Weights of a small self-supervised audio encoder (BEST-RQ).
Training: 6100 steps, batches of 384.
Data: trained on read English sentences (LibriTTS-R), 15625 training examples, 149.9 epochs.
Rows from block 11, named by matrix and row number. Rows with one number belong to one neuron. Each number is 500 + 50 x the weight over its row's rms, rounded and kept within 0 to 999. All counts start at 0. Numbers have three digits each. After the name is the row's rms in percent of the matrix's.
# fc1: MLP up (model.blocks.11.mlp.fc1.weight, 512x128), inputs 0-127
# fc2: MLP down (model.blocks.11.mlp.fc2.weight, 128x512, transposed), outputs 0-127
fc1.95 099:453510533537504536587456569397454478422524456440463510482477517457510564539477522585461508458495573447523574459486462572478533459458493684502448541507565516527455510447498428558501518491616486546526589407494473549590450455487527482404434559599505495426542472500369580521472447476478548474460555489558461503476499533467497518527505498528484547483428416469500393496495554485441534500532
fc2.95 097:502454617532568487459497470529579472541607493514437466571500549361480535474444550541437468584490584547536540498570586493463541512452454549550431510467464584570516456526470429509466473420481514533521422475527408573507503561536514452413447507547505484467447507479523394476561579496560558495450458411555512405433530430494498441515467516508549517507581475501523412514428511516493429469482
fc1.96 092:519506517536469379590528478555501553539523588523525494509547584428499448553558469522459510455499525400466567497484558506517463577542542486533468524495520514547569418584459536465435508508480452545420460540472528627562454561533556512522454434547440455483470524414419454531473416428545452503503524489524339391554464452505474512479536557544505601464477444495526442569472468553442507510476
fc2.96 059:594451502539551437503463494555444550449457439491521494416571509492560457503520530539480481575439501517488440481507475522536430528517563504527364470472473391505569460524522541387473508458481500479524500497472415516469458609454553593491427625493528396529476568540523370459496540509468480506592508523397562530504519472578555479482508464538483493536540572391475453471466559523540498543573
fc1.97 114:458515481537417536461529569431429482442552526522511527527492538494563464479507455495485552448534478526541521471496502488476484503516491640517469437591546434557521507517450536533525534476420466478550534569422501454633509389373514499495365502415517501458541509468545540539478534495512527464427514511538520533557492474521576426416367539485446508447477532470532525548642506568420502447452
fc2.97 076:477541497530531578423487526479522473544486454458288551517428487488529588524489524519549572551554451547503468521486494569436542524473448459488485515423474443479405501481534508499524539518503495478479505495463612521553469516486482547524509637427494511495505536534473549538519433417471520543529503481592469489478497508480449469505511581556480530504311525473441485403478499521568611579449
fc1.98 114:540489534565520516534498546488614447523536412515440520501542483521428505392460514550534489540520472485532563436527525624426410464493472521439502568466591586563504529491524462475474552502539650454505594538462398501468459568331510472440434509561500448523464435518510497485460428431493533481533495429547469481519520488518481426484498533548572581469440482437492527402497517537493507521477
fc2.98 081:481634340470531496549503503522473471413490454543552481503587474531542410475467479391504491538544513503519450530494491565504476370532491495486508425536466457440506506509476512482518473513439471532531527576500557463472478459486522562539521426480360510483533475452532509463502555541370394517503502539530504517489483537494502515510480487509485487566448465437520687511489505608584510508402
fc1.99 099:617478546589587562463511459473615485489555531499488523503468425500513555475476569567485552517446463467456517460553562533423516520520466529494451488522593570576427515476485344501488542436565516459559473459511433431506484431388493492464462470479488484446509432530486534522385450509553578526453476355491538412490459491569521480481551518506606501500509560581504471548480502499565504529501
fc2.99 073:395512540448534471513469520524499582564506531411503463493566508524449391500476472488538460592478504534458514525465409551517491512433462548561523401503482408422569469545549516540567439418576511322467492488453411535535485512535466555537524522525425498491530443498452539523578524519528413501528524529484497451504546483422406512487537497562525571527453463386445467506545536466496619512446
fc1.100 049:532470521526538549488526475480556467545484441478516505478522609466493543433463469582422542513513563465525553509403485555551503546450527463522564513443530493492538497512487535486460631555392507404549501534504548386433398467555523508569574475479500535552523429439473506465517578464597621349496445541494526494518448512487422569408504525586512499481492503466448460534514581496514443555465
fc2.100 040:533532487520502473464512552482487491460569460459559507455581549480541444586529421553505447398538496455509441519473455486464594512509495529394562503465515529416539485509615458606488446528523495505569459466340481439469493594509504532612569499551482500486557456504494529504578424604504502440451422437418528563476550503510579507551555525487416534472461525484526432533488527560435471541443
fc1.101 095:477511434543461505547518507504614515450510559508485564523453461528537485569499485536448512479429561381477571474454573504525587459500454507490546450600588497479515540524502428480483556505527514521459570446493383566563482389579518447526532492549554503464490538488476548545506540399545480512513571381463564463490512475493499532437443503578520570619481495448510393446504462434513418398483
fc2.101 075:567586451443499512523382459449496458532494525459479455503472535522529499536478526400478516576448436477560480466544426440415525476533423559466499377548498429501575487562484483450529534487472574492438490468560552526438550483562473441513507434498398632472508495452422554522428514496592493467448509482622518514466512510510454494501455454511474618586509536464493592571480513435411487550499
fc1.102 110:501521506625383401474507492450503391468493519517497545509549434533509565486548536478523483516539553487498525424549539537482562494438525526450534494541597493486484525475504527557492494502463656476478525498481443515560457537457539428475442533502478546564476495502488593545467333468562506502616493432418531496516408478484387475521446533449590462578532437507471510548492481432432500430484
fc2.102 111:538477522530532533505481485564461517567581510482546492427428517514468590448492548559496518555517490472445507525503468407434519521409565496466416576486464479454594572509570461540514542475572539535491375470509544530518497471427473511438467525447520595502503493535619584555496440479546473478511524443513464500491586523442402473585461418504540513485486476532401549412477397487508647513454
fc1.103 116:520538428462460474576498524472502473467489544464382496590517559377506484485505491545355511460564486525402465483530441501431473604510506542449568580558517528500514539544527487468579445542496513487487625584466453456542412586595488531487532611493480454446500536474484477509455488484421553440443519512606475564531495507578548438460509558466476513429505446536454436451493505508468508485573
fc2.103 158:556589428489515524544449396516418500537574494564548525497518497566530521565496426498460398456473496463515515539437559438527572594482568367481481516518440425459541537602482549394512520533525503521532486562539415485439578547447487497408531454476436540519422464499436502500457497537536472477580498513460447461512541554488414463562506456516458513435563477499449596513533515473456569615472
fc1.104 053:502534555464538534495494495458522487492492528537537486561490492449482591384443569585444473501419438499416502501523539526573503497446463618535455577590443512579474483521462465527439464530576557468527440475505533518530472487509576478406395478448496439475447493482456576538525579451528453423494529459410511574481506541523509531530518495491572662516436528401572534525555502435439517447576
fc2.104 048:554570533470538483515450447491501539511530448437291503443500438476488525527537486530563464438451433465495516559482432591467523507528493532486544471555495545508548585466422446472445491516613395562555502579536485419517493463540477568570487451485459484577522492556451531447534500430392397593554460514472508513472519530464511476426499544464490493517557455508489462504537506585505619543545
fc1.105 089:533447547516404492517555506495469411513499547555513502491555423513488567453489530496390544513569500483449451551491487387504502523599399528483532533569530492559550469522535485500495480550520524517501495545511486472622536488501389458528446576516484555527466517480441423531463479470552536450537457547536437560447578537529434497461465656452635461551466521594449389466528531478416465488506
fc2.105 090:417556499493534478414523465565436464509499474472502449582570516527457507467477424510510503449543425486509459545550567555611584408458522495526550478573540462467457489457525579522533522465543483488550451478563533484455504491476484464530731474464486447535544491421573503509575543563488504442412506547453499582455472483509508489573554504424501406503538522496426538451519522614548450509519
fc1.106 115:599492500512482608503516447436370395489497457494420522481499523457531555455550468490383526513531597556469543414499600631479508587476460541473455483522428537588500530492450490466541451526527502464487482488489555598447552602465506484477405525502547517509538485491508573502489554476537524493425489445601521475558479474430491449519473525446477507385509423505604470505547500479555562469480
fc2.106 102:487520483562479420389551521502551597540480590470522485462439516495524503571528462542493533503469418441472417525498437386443532490506450478487472488526508442508489565472532505529545494444584471533579449571539443440520512626526469548492533580460508506485568565542451435568477464345618568551488510478448514496488524430455471497509537492494474557570453417596492402592491474501453489501509
fc1.107 093:512405457539494543551435457520478442511619465447439543474512559550489578380593561521557490554481558417504498517507512585487507495479485573465578490485548491508542578623495509498442489439540545500487493539393594522450489464514453541443347472487469536538481498454474497473483540421560591547549585467540497479397509496462489492559432555522520413429492563551495491575495532522467497513466
fc2.107 066:497460508453470479501491495596500490529471526519515508455624426548509411503523430407485495471457577573552507510498442480450476504523528449453526542472597488538595573513359558525466443479438458549555510548458511518509490420581475386461445534517441486495542525510512549571497455556481442440543456537440451539500580517461572509542549423516464522530456470548557618436542475477616413442486
fc1.108 105:487556557659429468488555541511552423391526496438501513526454526497635500502549475463510568482612482451495511459511588601474527552518446497472508563561531580477586502440438390474430466581461503506518477536530520489514494471493428374475400521484432507496497476409418558490501534615539496484506435473479522457483508502478523495470476486485449529545533518455600532583546476471475478487496
fc2.108 114:510458491575553505493453504448508489624467501492500478479532513540486411605491516460409424454519575464452476579455468498513442521540467470469473350571559499495536456574514508498552601496560516489489531494495343547464506497511571467474550514460452516517495533499540450423538495483482535507531583548555408454562524550480447476497520618529495485428508517538441450449437502548453666473476
fc1.109 099:549482523489512472550543489491475534527536479495421507507433481466530506452521527619406509461481534512491452421574574599504495561411475422521582525441491484535592420570402507522535556489603437501470566452455431589453461401531525546481526491507513428536491422543497504480517563543478526444511468527470585448438414516577451413487537482603589527404468500493538519450501443497581493535532
fc2.109 115:536414548474513537517500409576524491626473459494471521523449518465470523432497491553517482426617524506497553484450477566466564499521518534452566430415602449509498534450521457410587505450452532419412465443472600515454477556525509509519479439556489641507545529420423563447469506475454513487529455573487519559520484498469353484492607543480428552560535496501466502510562500515505470526545
fc1.110 101:441576495527493454446518538449476385529489539520464488543432556485570549565501444532451449503502629453443585465454499459486519519459533580456592473444482414611539475597508489535403579458456508508411507573554331504555430547550560492482524483449490518481433499494497450522487556485489475443506565451576464471524544539576592495481496539560513529518468495548524500537583466453455463530525
fc2.110 060:610504517519474496523561524535549442393506457467298576530380586516501592528516518559503583489456522511525536527496494596390465524488534533541547595479557501518567463448464481482509522539559525453483490430425474445547514431482562407493441488471455528502492504483562569531515501506456544488561544472491433521491508522513468431505432569574512531550402487440497444551511498535577533441502
fc1.111 101:565531472538405415438470567443554546495565425456423553556477466482478532553497539512443470551550508511457406527535453469493471532406434561501522506496491541584518501545502505498537536524533506486505481533511388433517500484513431528494487616417496417484455427448527467538531476425409505558433515542574479489544539467499435451546421515551573551562522492668534475503493411507486550584585
fc2.111 090:597494480504446465612450503598488500507485487553397514546445610554480509501529547526501527496484437434528592513461507479441540472483476397584513480490533550529484532607607602477527403519487508531489423563494352528477582508501489486503492454454478559534416548452430511571431400445507545506553474602485502474527445472498506457502547472487452565464549484483457582530548540485479497505427
fc1.112 076:472560461515516540552495454477529454563548429515475500547569543565450486466517595530502559541530542441543519433487545454467520446332386489495561536459478437565578509532570545524546507584496464466525494527603465449480461477457556493486345442444502496572443419423487480534461462462477452555484591480579424478509519447545550472553480460553481563426459526553539535542508502525504470488410
fc2.112 069:551497434516487541280542525558427485473513419516487565497573503533505522497504571540475440588553550524502442531513457531375492445493505489553567528435552505547566538531415476535435480460517553551480508551471511522485520448556542460481392514468511540577526413497447453506483527481558638513487491532472442485524531503516515568484539504439471480591459524486391532391561461522539481466514
fc1.113 118:507535430520491568602422465424606455423589450402435513551512457486526488485512483474504487559502537480544528550549475528500492500602471550364508537634494565543494439489435473445463473533487515498436569573392460447601510443480400555452437474521458510463476496475422473552488557573547488594452545509504455485477544577551507478491399505541489495475499495528525540558480486490575497431490
fc2.113 129:473537580495459498491434512565485520488481459532432539610385439492461450439509480485517566437474520472487561455464547586483464459527547413508549529534429445471493556471444528483482485494405543435479510428485489569486549526519528504487622427503488467456513630555573579463521514447482422555534496575490493543472396485552451573439575567522508496461567424584598526578585478535497482497475
fc1.114 110:498464564488497521555565554523465375435494514398530576583456520569556468521510518573540492483490573450468491499488440580421500532494489560459507548455412486589543474564467509521537494444583515501384543442442439489521499455520596494543482521524526486505422441497482499474533527565547489577398555378459456472589357514519502511543382491538449520450414471530507473473537524520523537484502
fc2.114 102:512524537560486528502546561531469444388505466526380506491484478524479550317583486495559616406431542528528450509510479536495483459439528493495470454463493461519536530475555503569492459504477504407524502458518487520548483580552422526500552523452466446436516572424538494504452580548474610512525388484510538515541528441469562518455451442511573514452496548472533569495494485540538427382603
fc1.115 123:474527378464462483522476563482460511546517460465482525484458503482523530347522532531540492449448460471466525448498448509459531541392472592549475471475520516586599466456438540491541508568542514400517553423455437501553457502446585577468547458526462487489462395526488566549412511499502522532521499475620453490533551492591451474496561540539588571418469518535549563431577432554565476504448
fc2.115 155:572494610510465447542578506619525539501468493514434503421437439529521499568541545476515510418628446524443482444584606537494477532535482499465494554528501523471489466482497518499490499448399432424564539507506511479535392426511485447514571579598548536508420530509457480442510488527505546426480495505477575407377537541432523432470567534457515498449550474505475470591517616489521493513515
fc1.116 073:454541513428433445460458475462548431504554506463523513547436478455567474308569490565503455519510526397412591499447533518515510503455588559539525467523583492483492531601497559476517539517474545455471554549578593477458475410582566552488430465502466447484523507483372521567480572462533510495471540537594515520435458451477517457573608571480483509446496488513521445473509491531471466484473
fc2.116 065:441417583455551505521521444555537563460503589533441411498519452565546545573500472422577558534424451500452489509542491412502548469442491468580572575445479474414588468527520508445499583481485455465470476477472456509517530559433515523447620506519500485488470432562544530424511500512460583514486385459471545446519503564528549466516639536478502462481521498531498573529492495594464392471584
fc1.117 085:468501491442569479433498484484507492494545463456432526545512497474434521508463479539527498470484548567489519461464497580474523458460502511474598577563482478488462620487472506502536515501600469411426549498448500484539472488441593626438461496512526537443554433476414561463435511481529552342472567464573377546595493405531452501544483522490584518523511424528547575434476523489398545522453
fc2.117 066:483434563519501454635508515442470507581445584499527443490450491538517451464470516429543455572417391558449401536517471488592483541448498518548486438485540505460478518550527480469536552494565489473485464456526507531488526467545637552555635469532486469455476551508470370544486472385527461461485610509491518502513514511468527511569620491459526540490456453617457436488462553473495523525469
fc1.118 105:614522528566463549500559538447494468455547488423433532502465533460522551521522429460438573447590555415462452496561531587441502518550491583445686464531470552536524468517447461498444392435556503511438489498454470546474513554560494591484501488549582542519525505506493522480499486417574543489445565480491447495569366488522499467456437529544447485585450507545459443548490451475486548483463
fc2.118 091:430465591501525448362600486521508514494501571571443496474496471475479513591494539490515587444505464536476486552522436496466508599470590501493472559550428525546481507482515492538513522502388433575527459503461463569529531489521541514402471529451416468574521476523562618492521489504613500505526500463554483470483502474503479501510514575532489519547419477340443538588492422466460534424609
fc1.119 123:580601476506466570538405501465565436530519454463463566614481447495562526516547496520450495512491532545481507473543600469412498522458524463535529498432421509617450518516436496538411486579536544496483494450604440458537465454458421475461440460494488531491514446488407438570439516528503567456456466481575507423494543526539476507497423467582505583387381522505534487549480535551473462590500
fc2.119 114:457478544502479546531464586493475540415539509506439513501466475463414463420499521598558668418470481582486522520451385477537437499619498498490535535467515481493398513533547480578536451501469514486499536502476525411505540519426546493495468450488498511523488377500508464555491503579473536419560480489416465552470523535528499453495492524453594442417543530590516609472620492543529512490434
fc1.120 109:482542469498430397452519518435531480508460393556491520459554606539495524499554530439450551500523500484468463481486582595470506551411517476449477589466532512506533367514499549514506530572472528545517516566577550536532524432462467552376402484577490564566541436417506483583514498594497527430498489494512460506463510535505540499423400601450489511465370510503532429493544504480454532559524
fc2.120 097:601525555570459520489525511552538493552476470410420474332506452468549504594465513516416427596490486562545577465441486443512500526444467533510397463451506560516478477475501507511439454506493447510473496543533485502480524529541475519541287579520480496509465505575469456444521535414540489555467578502514553371476521480428497523556599467437536506548458485512509479481495560475485485504468
fc1.121 105:542622504500496481420467550501601422445472506518475498489526513490479616528491493464388497446460517536530481528569515490513535620466554529381499493532478603545654463488536429555540499510578506502504538465461490458478504402441534452491497540516473476480455403443549529540490563516522481439502518463562499498487423524533544460491435537551543549563375458497539555463512456535424529384455
fc2.121 103:583404528565496502506495616538478490554412457516493475489552440608495414578538517405459543524505522483455443573511479468442554587489525477543499474520534575605588460585533497497414431550515469436471452526517476456560505464475511428498517473520417502579491465447533558505443446559515375515538530475583487496580483442476579590529547466511527535447454500421458477445495556507417505451521
fc1.122 113:545517529528541542619452389469484462507513483430516564486427505497546492530584517494534510539486504481497584475423613623457493558498469495450508566467399525523532443483458442536506459553568526483386538457474477513538452472450527479477375475543492558474463437501415489457514493511500511541495453395519482321569489498520511503591469489608448546455588474512487563533505501486555496545488
fc2.122 131:455520492462478481412453570507432422539408532494501479554617475391487501469488483464474531472495700540480588558497524507500493454497488499510480408485472465566504558512527482497489574447481524458498505493509393451504529529453442515509698526392544486470490596449567475497491540494528521535487399500540528517536547474551476455486467582481517508555549517477545464470512430561477523522584
fc1.123 076:462576561540419475558500486480475535472536546462416510485428378458536481438531516604419541433532508450514505495470519488490548479409477549576536463558520555580525530471444474480559509543513536511494496542399558532490455501583524561508577620512540496432491576481446409491465430495490548472516525497487583479571475475492518463488602510478580545570468578463495434517483416464516343557479
fc2.123 052:640466480505475520438511592506519513525463453523466555506542410481517577556543505560482494467530500464473502542554562629328460482491388518439464462474510532532521544480474498482518557451554491507511461457497548474524518515574516529505389492443431438498474512516505545504495546464507604509469478452448430369511493485472465476509544421584533480567477452490511459603441544524417575475394
fc1.124 097:587609377474444573572503517476597417436547412430497532472489541459534505407525579491474517470540502477456516541490548570436511539469488545464542447465438546581559514486575469436485562576460621430450491427487537494512481512590548545435477506566467574489502504477409496439515418465475493519539509470559463421520492553527405444456522482503493551561390449516450510502465486496554469527472
fc2.124 070:503545462436485472431485471554471463542498371513390582459463641412526523478477513505383497473491477497459560487478472624502453429451528528529477555523542409461555557505456512437539580564533564485467497499510494568452585466482442452484469519546491525518502492497566475505479429496465612473485520500538548509461485519605453502485479526511527520453590469525386478553628469491499528515619
fc1.125 078:451469568553543548558463493524512469475529433522418495529550476511467542458544574656489647429490476430578507463512508578495585559525465555507481644474562523518527496566471454510531582496518491427515544519422487511514495457384569443466469522498502502477498431504405503438464514581539502469531417482472524433486496406487479466520481503488548519434497640517546521481472561531562433466478
fc2.125 057:641454488456478548531528469520478518464538466541420475537503541488475541466461512485545482492593503485502548475566476600363600525482487536462515393573545481514455447409535493575486429494531527500467481507438374529591537469491578437443565406500555537514510548537465531496460508521345497448483535513564527481479531484462475575491430456556509528611488447499481503533520538471542574415480
fc1.126 072:434615474520472442511528452529507532415551378483500517551469529436464456393454527488485622464558609508484496501525494615473540495406506486488477516520549475452617491496510510517419516480471487430385554579406602497572515432492547551518453512559506494455492476476446473471568435465413474455486557568551558486440482446468449554515534570565548437480500504505459474474533521496515569522556
fc2.126 061:369483516530521474412461514460488589455527551508580416532498522534503509524447465467671499513489487476507464522493500441688530530483497427452488460457464510446472426460498493554492564397504477466537449449489507480604523548459475495488519440492440470393485484469445519535627513523467447550517476516531504420514486538376468581494545517480443412485556532555469565472509528494498504552542
fc1.127 084:500451478538515486429437475535498408549597457429484513573546608477530536477525468519471604522568541507480492510474478553447596495590542589478515523596510508488522457659507526462502519498517450472467528580455489498576497485374599495511411446543415572476465417445534563498450424573518531471450489484493461500417488413529504478441432490509463556478521554518472546432552471542511463539546
fc2.127 059:562455530510478512412511579471511487431492460469402502510443556505432545418434586465588566511431517476522500508466411518379596476510421518513499593547544561554489475513438477597475475495514513555522508531422480440541533514516466466488483488393514541422471538519477567603521472479575551506510535449517440392522495490533498467443493522536497628507381449434525542514490450553488417437500
fc1.128 105:539522543461459523493486524459596418555520536621408562475511467486609543512489488523467557482454537462511512520519460493549519604459410414450422546552458568547566442546540470505513518511613542590479542506508507535485542395493448436430468543514492526486536496393435424489531557574493524446460517500524494578447481567532475457415471505457563502407486535491605394420484467504469519467488
fc2.128 112:593431575493551530512520421531481474453542513524497524523580453483461501527560491559560510549587443513506459446491547390314583480491540511439509487436508536507518524446496527496434491473430453517496423526513583499577472611504544442504602517496455452557537500512534547524485404444523482507491498534525531428483539511530474493476462442507506601479480447597434450417504481554518530451647
fc1.129 067:503588560442469575528444516439434537489507468549512458505484476526458515515503501621476554525505452472528522492539556551487559487494351487472500461561530423541601490509479523489596560568536485560472522560544493446595443430438440431524490531488467567580578518509574544459435400424416542541527552557504476526456515444561373496470516472558556506539490451518495486454446436446444420548459
fc2.129 055:379503478486512468393534523493482546444463434521655423557534425541515426513489475517453476482508553545554453508497465526563531533457482599403545551449526483544478444497433488444580497476504520438465476458498561477495506558499475428506471581439540541561518586445546375454550562529523538542572496588487495506536480489479638533407485434520429496506506528532506482569394534532460519533489
fc1.130 089:514489547477414482533608534486530453490517499573470494563428438424507466514569483535462455551509447496491536475461495598518537480466423391597484588634528484552601461521536479458510596528452541536491465529451474532507447475556588489483550427466340371522459520456527556598530488508495507415479526480489483536506495436534488483557529517500567488495470436518539442514551522430476457461580
fc2.130 074:414476471452558498455557537468511390554464560511483382443515485562518525521495527530580497468450466506492410541493421581461549509492448589497529572477496505452559469491489423439501588508492446573576426551442410489528635463475451524456553401464440437474545480636534492568622516513513484519513535449545556568478546599505491505498501510490421493486506520485526450436533515538478519439529
fc1.131 095:560501524516432548484500417529496508399634526487535522506517480511541477582589499489432628463540514515499467415524472596500470482484388461440539527571516453508511469629459524504402492531536528508440525536490486468498431382486481559474519567434488487476494478458412546531460528438470558502459487527576532511518411510452422501404451455448473531448524479632510559543547458470556540488554
fc2.131 055:541459494490505498535470541474518480545529499496387533514440530490504345480491487512636502504454483480392571509511488435398490511558531479484500449484454566504469529482571494523480533507445429542493493462464466550471537616539535374508531633527620602419484549563509548521521488469515582497456444481539429543503501552473587529489444436500496567511519548529490439464461488517382568495535
fc1.132 057:481562581437500506567585468408447501485493560543504438461466459408516451474523405550507482547383462523469515518468565546476477488497450435509489544583525541574454454643553531533497558529565446424423509549463483469571558536437528442464444484486468601551497452492489531599490453385398540515499518537516477502467532567576468421538465570545547523479535582484540488451473528463466508567471
fc2.132 051:296522495474488470469524553433512481475463500493519553480476512513575449442545539510522477489461563547539470468476533515628467432551487522537558541506475471472479488470550465454591456449563410479556451482507544508518589567501531485491414575446584512503542552478515558379536481460481461531418547539490467441452499538469568502418539502513403447411533478488481518597573504616476425487478
fc1.133 102:523523423478510568564533585589575396521570468422481551514427489586577503515509528554505519544527602489519518545463445468446450536511524424477487478459473511502525512548479486458453509536543479543471521544492512524460452472501288433484462507576530612477503492491360489502474452472470512457422563510500439506587468439534592526505407447500512511508544558486527485470509407557525431476475
fc2.133 103:546498544537465457488499502479478481417516422456443467581429464442493501491523609471510479540434572472529469478578599489404487462517434574589504523488502511508493515469442590495532389541424519501589517518475522578569439521480508457564498477543477443481532578541558516460464504481461437573517527524577615593466588518536450421464464538463455460414523552461488466558523460499527479464349
fc1.134 067:466523495554478407541497489526464519507497415494531488511459527441499438547467523481459529519542502524529489461464585542501488474344450694485449485546524546499595499577508512436538484499481559496493545581575486614466471453560558460484535608534497556496501484439460473466510472387599411408508526502593450462521533547502480520473418503572490545516492485465471410546489464522547470513588
fc2.134 050:412441494586576492516416475477420508610488511555544497439578472450546561557479481501448402501466458503522454533501626448526528517507394598468511397506481450462424512519373519533436505506457540493551501447490402526482520547460448485476591563488448518511510542603417431454541480521503434525561475498420507541455473455515592495502503447515476439522467438402519541476473524430534515502530
fc1.135 120:609514395501392536502473516461553423560582411358507629583446485459525489549546605482589462504553494550462529492518505561404451526501505521417579456495498499554511531497508479486494518557495604383496565502484497499458500472521461472508410544480520497507548547490474493462478432483479508497537567463597476405529494533492445462396472490515518515538462507529429591500526580562502513511505
fc2.135 166:469526550466498588494485502550430451574497380496488462415425538471424547447529507498481471551573482489479592491513486615625465505420444482513484497418549317421539541447558500485517485517570490547483446443512476583482465417542441447482498489518505506534518473595518452528467485508492488515519507578489554640541497547490429549562475524522579442518470506561443466496484565479441537485502
fc1.136 106:516497413516449475480545445508511540450534530457491570535483568433594382497540518465440487449439506451557551446515609484512508490492462537557540510460521613567608481584412496517428553567486519527442541535405449484516474404521408444504539489474511511478509458481522397482469467450523502541435499494531466399588496426508525529520405556598490515402503507504534454523494509534502500567381
fc2.136 135:511509511404524460506485531494527534421470542510459463571538531389501572525477530550554579559439460460470459535624467425464608493571499558500445485534511552441482507493580473537490449458543500500539443490567528455510517511444469541579498499491490347559487544529507461595528443539559501499485573465573519613411589439522390512496412431514444462486512494424554530483512418483503533531456
fc1.137 073:584484523444457554445439461544516497522448561485441493563483662513537486433466509502465463476472523479458541536545513459504599490534496600487547504445599447532531584576579471498473595593512463503496481565436467478498442437645416529474537474509508470460513562499491451460438499438544540449475561414608494448557470445553525480483533470428484486531493455555459475569558462481436439454557
fc2.137 044:510484516534501514560532428510464494509533528538448465526415514486466516418445521502573517466487549508515532525526425450409515575528498478474505425477535555533491589490482503409572506423528526476569489520530445513533502604467527470448572664428423457526515505504641637505479505522479411490490482432418589546487496540428514465485488510529481544462456407532510570358522522468528552451533
fc1.138 128:511545566587458509528467559481578450536563539378434571555507523577622519532492530512559487528555607433574546384446529514440536460481430543508473539462523523510572489500409530504424528536473513419331496585483524515494479507443481491532394450522497437505471463465499500473499490501480545433471501411506442490551543513530582501471520481486533513488443461438536536525560503633466537496499
fc2.138 138:484459504497505494436521467565489518461482394437450473491534468512556349532461501480479558433425518493563429524484385567518476570515615530504518447545572433478489474531474522475566542386453463454492547507443426549531534431562514509505480465542473556520555508444537416455622541629456547527546479525460515566411518500515633462452586546506512538491459545515510493570514509526529481464478
fc1.139 072:518427483522460432470496453545579597482545535549512476570517439474474493443533596516537534478527495438565520420465550485460597556569486495500502508482553565480485453508490423473429640549463596385507501519464542459563469509502499509494493498506527485493508513549441450512468420429473545485485433501632472422509502421493513457451514546602397526463469443539445550591580473455580497502603
fc2.139 058:603500473524530496497634509528481547508530547495359520527440572514416544542450538572424531517570551528512399482553460458398552461516454443456451457471449443547580502530513483553505493530594486473541525559471491449606475454483472519494434420433323459493420423479545574433447478557464454461471494479510498505519521513458493463476546461519569542506504487446521580455538460490487483537542
fc1.140 091:521443439517523532524540482435406460539541451471448598441463584453463573574548484510522545513442477480504496491516611584501483470507555612514590473483548513473561496405472499496485538535516514496524532526409526506505504534487565499504402481568500417510539514428519547494421460448452603539457479504581526462558521379502555432537503594551563498582435410511569483605481538482494435435509
fc2.140 069:529448477532546464437533535475513576473530627517431514509474502524517507506510492444400461441499473565462409519482478448368530518380538467542486558410515472558552504536480539548467507462483428527529429561513519526587546517408484577514570478501451478479510404529495361493553568520516530462511519481482490525443444421548507525532447529580543552435548570563481461470545506506359434485565
fc1.141 081:512552575496466592561525521446496467592512489520476543494485608416455541428531433601459489529470400460432551466566568532562480384505483530438459499509500480507568444461519517499540533490566619438466535396528593380524513455430526544493441518450464470465493387454494498577430499503510495464475487485503510496437486556459436454542493553418497512505507589471545527623514533481494541499546
fc2.141 052:618602501504569531483473518487499515489502522528453508515588491542518448411490444453495461564533475467493563471464491373398599416499540607527630483522467515434482575515494535495474548489447446535472526579485499392482522552454494459571582525516467457505521560476551627474465478554433439519425546553557519471458506475494538435543534473451479511533609433545449521565550509459527558489473
fc1.142 108:541610443507382474564505469426451461532478478472485599524363482491601464565468497546477474489521544498458548527528495563489521493512431503469484470494564564565547439553402418455507474539570585457424541445566488528508475460420430513541417466547491502506436576464407497547434532518473504556498633480409498470552520536482448521437459466552530538448528489427545498483529447457555557472464
fc2.142 090:414536468500526459518524415547540514504494446524418473492501513497509515490530529564442440608349510483473546487538533432456452485394491575528508500512519505588490411539449564427373440528461517431547450520547520535520438448467480478508567578475438490481510456526474526446464455485556541561538562494598470471444475456526407476516637461476478574464568516587530535540539528597489447464543
fc1.143 098:562501488503498470511447481483519431371538503515476526381429591501514497395456483556487455582531485468397547525453513561509539557471495457526472485578499590560595496534512468554367549461540480555456497424561435466486546518480495510474530435551503480531462378430499534512468486454460491495399469456562541506506468454384524537510502481488502561458495424566498551489589547582543603520471
fc2.143 102:603494566515484493435583448563502559465493469539377583557471526519482526459509481462428540504489568507490477513457515437517481424523459433522433407486433504573465568487401466429542390596540512511530482469572449523549440480536527513542413511473513581553559627438507470439474488477443566592492548507461536454521495543456542531493510550532511580477479493527512419610525503551474606488526
fc1.144 073:480458554457558511478489432492504533556518572447454528555476469492504575451477458532558457551474580449499551520479479588516541500515480619540466452553483545498525498537450473498399476495561493440465482392493491511599541595609516512491462454478543489402447408552497518562484517536500578483501532474556413464449478451484486504528477608573588539376525405510516488605461494513482540431614
fc2.144 058:502467541522526523537489510444556564507530482547451488462510484551557476468510523450409500619515466582547412526457567432561507497516506558582514520419522484392486514498536531432623498507457472532613484562567553582505521426477490445361525540521472489497494508503532412466431461434475497496518504460442509445445524534491566573552501642463542579457511443575578511448481457566573469493479
fc1.145 083:588480526489413617459485561537415497451518450512415544529546494514505586418469472439551520458506498446464486512511506526436552468456502562498494512506514471522491501497471499499422568503469443543456537511482483495542466586564587568458484443434548537495510499487516410507483492600487539410551492433512511385481441549510546385436504543522547517562417463511497568664582552558401476515564
fc2.145 064:558530478460558447547562447447509475604497505575432577445649517434448500466531525438485481466508533535573497532483508453386443536496564459497548587434519502518417514484476504498449506505557501560531539464486480556455478514551493651484523570516490508484458545504457513457487491632459448499466421496542445541485516479501576498541480580511560451641465410410505560453490500524462504528414
fc1.146 101:710532532480528519401429505555519456437574454485487509550503552548507493465473554514520557529524542530464442562508488528389505499410497475486670425499516450564494564565491477537432485485524476535523509462504398513512490529483484539532450542462513524531529438485511490451466549469430510371501522491464473355499512514491536520431473497567508558470447455577471502496587477582482480517434
fc2.146 093:464562482560538590445472420462429510477484472485413456490546480496482512447551416441393508414469511485436445501416506542509448402495511555593468511489495505522451540446448449460498510519559510403493443552526545564424518484541515618409441488484456490552465530538526548539472562643537496552445449522518563402469499535543495445507469520561518403486490514516466588416483540473563537555580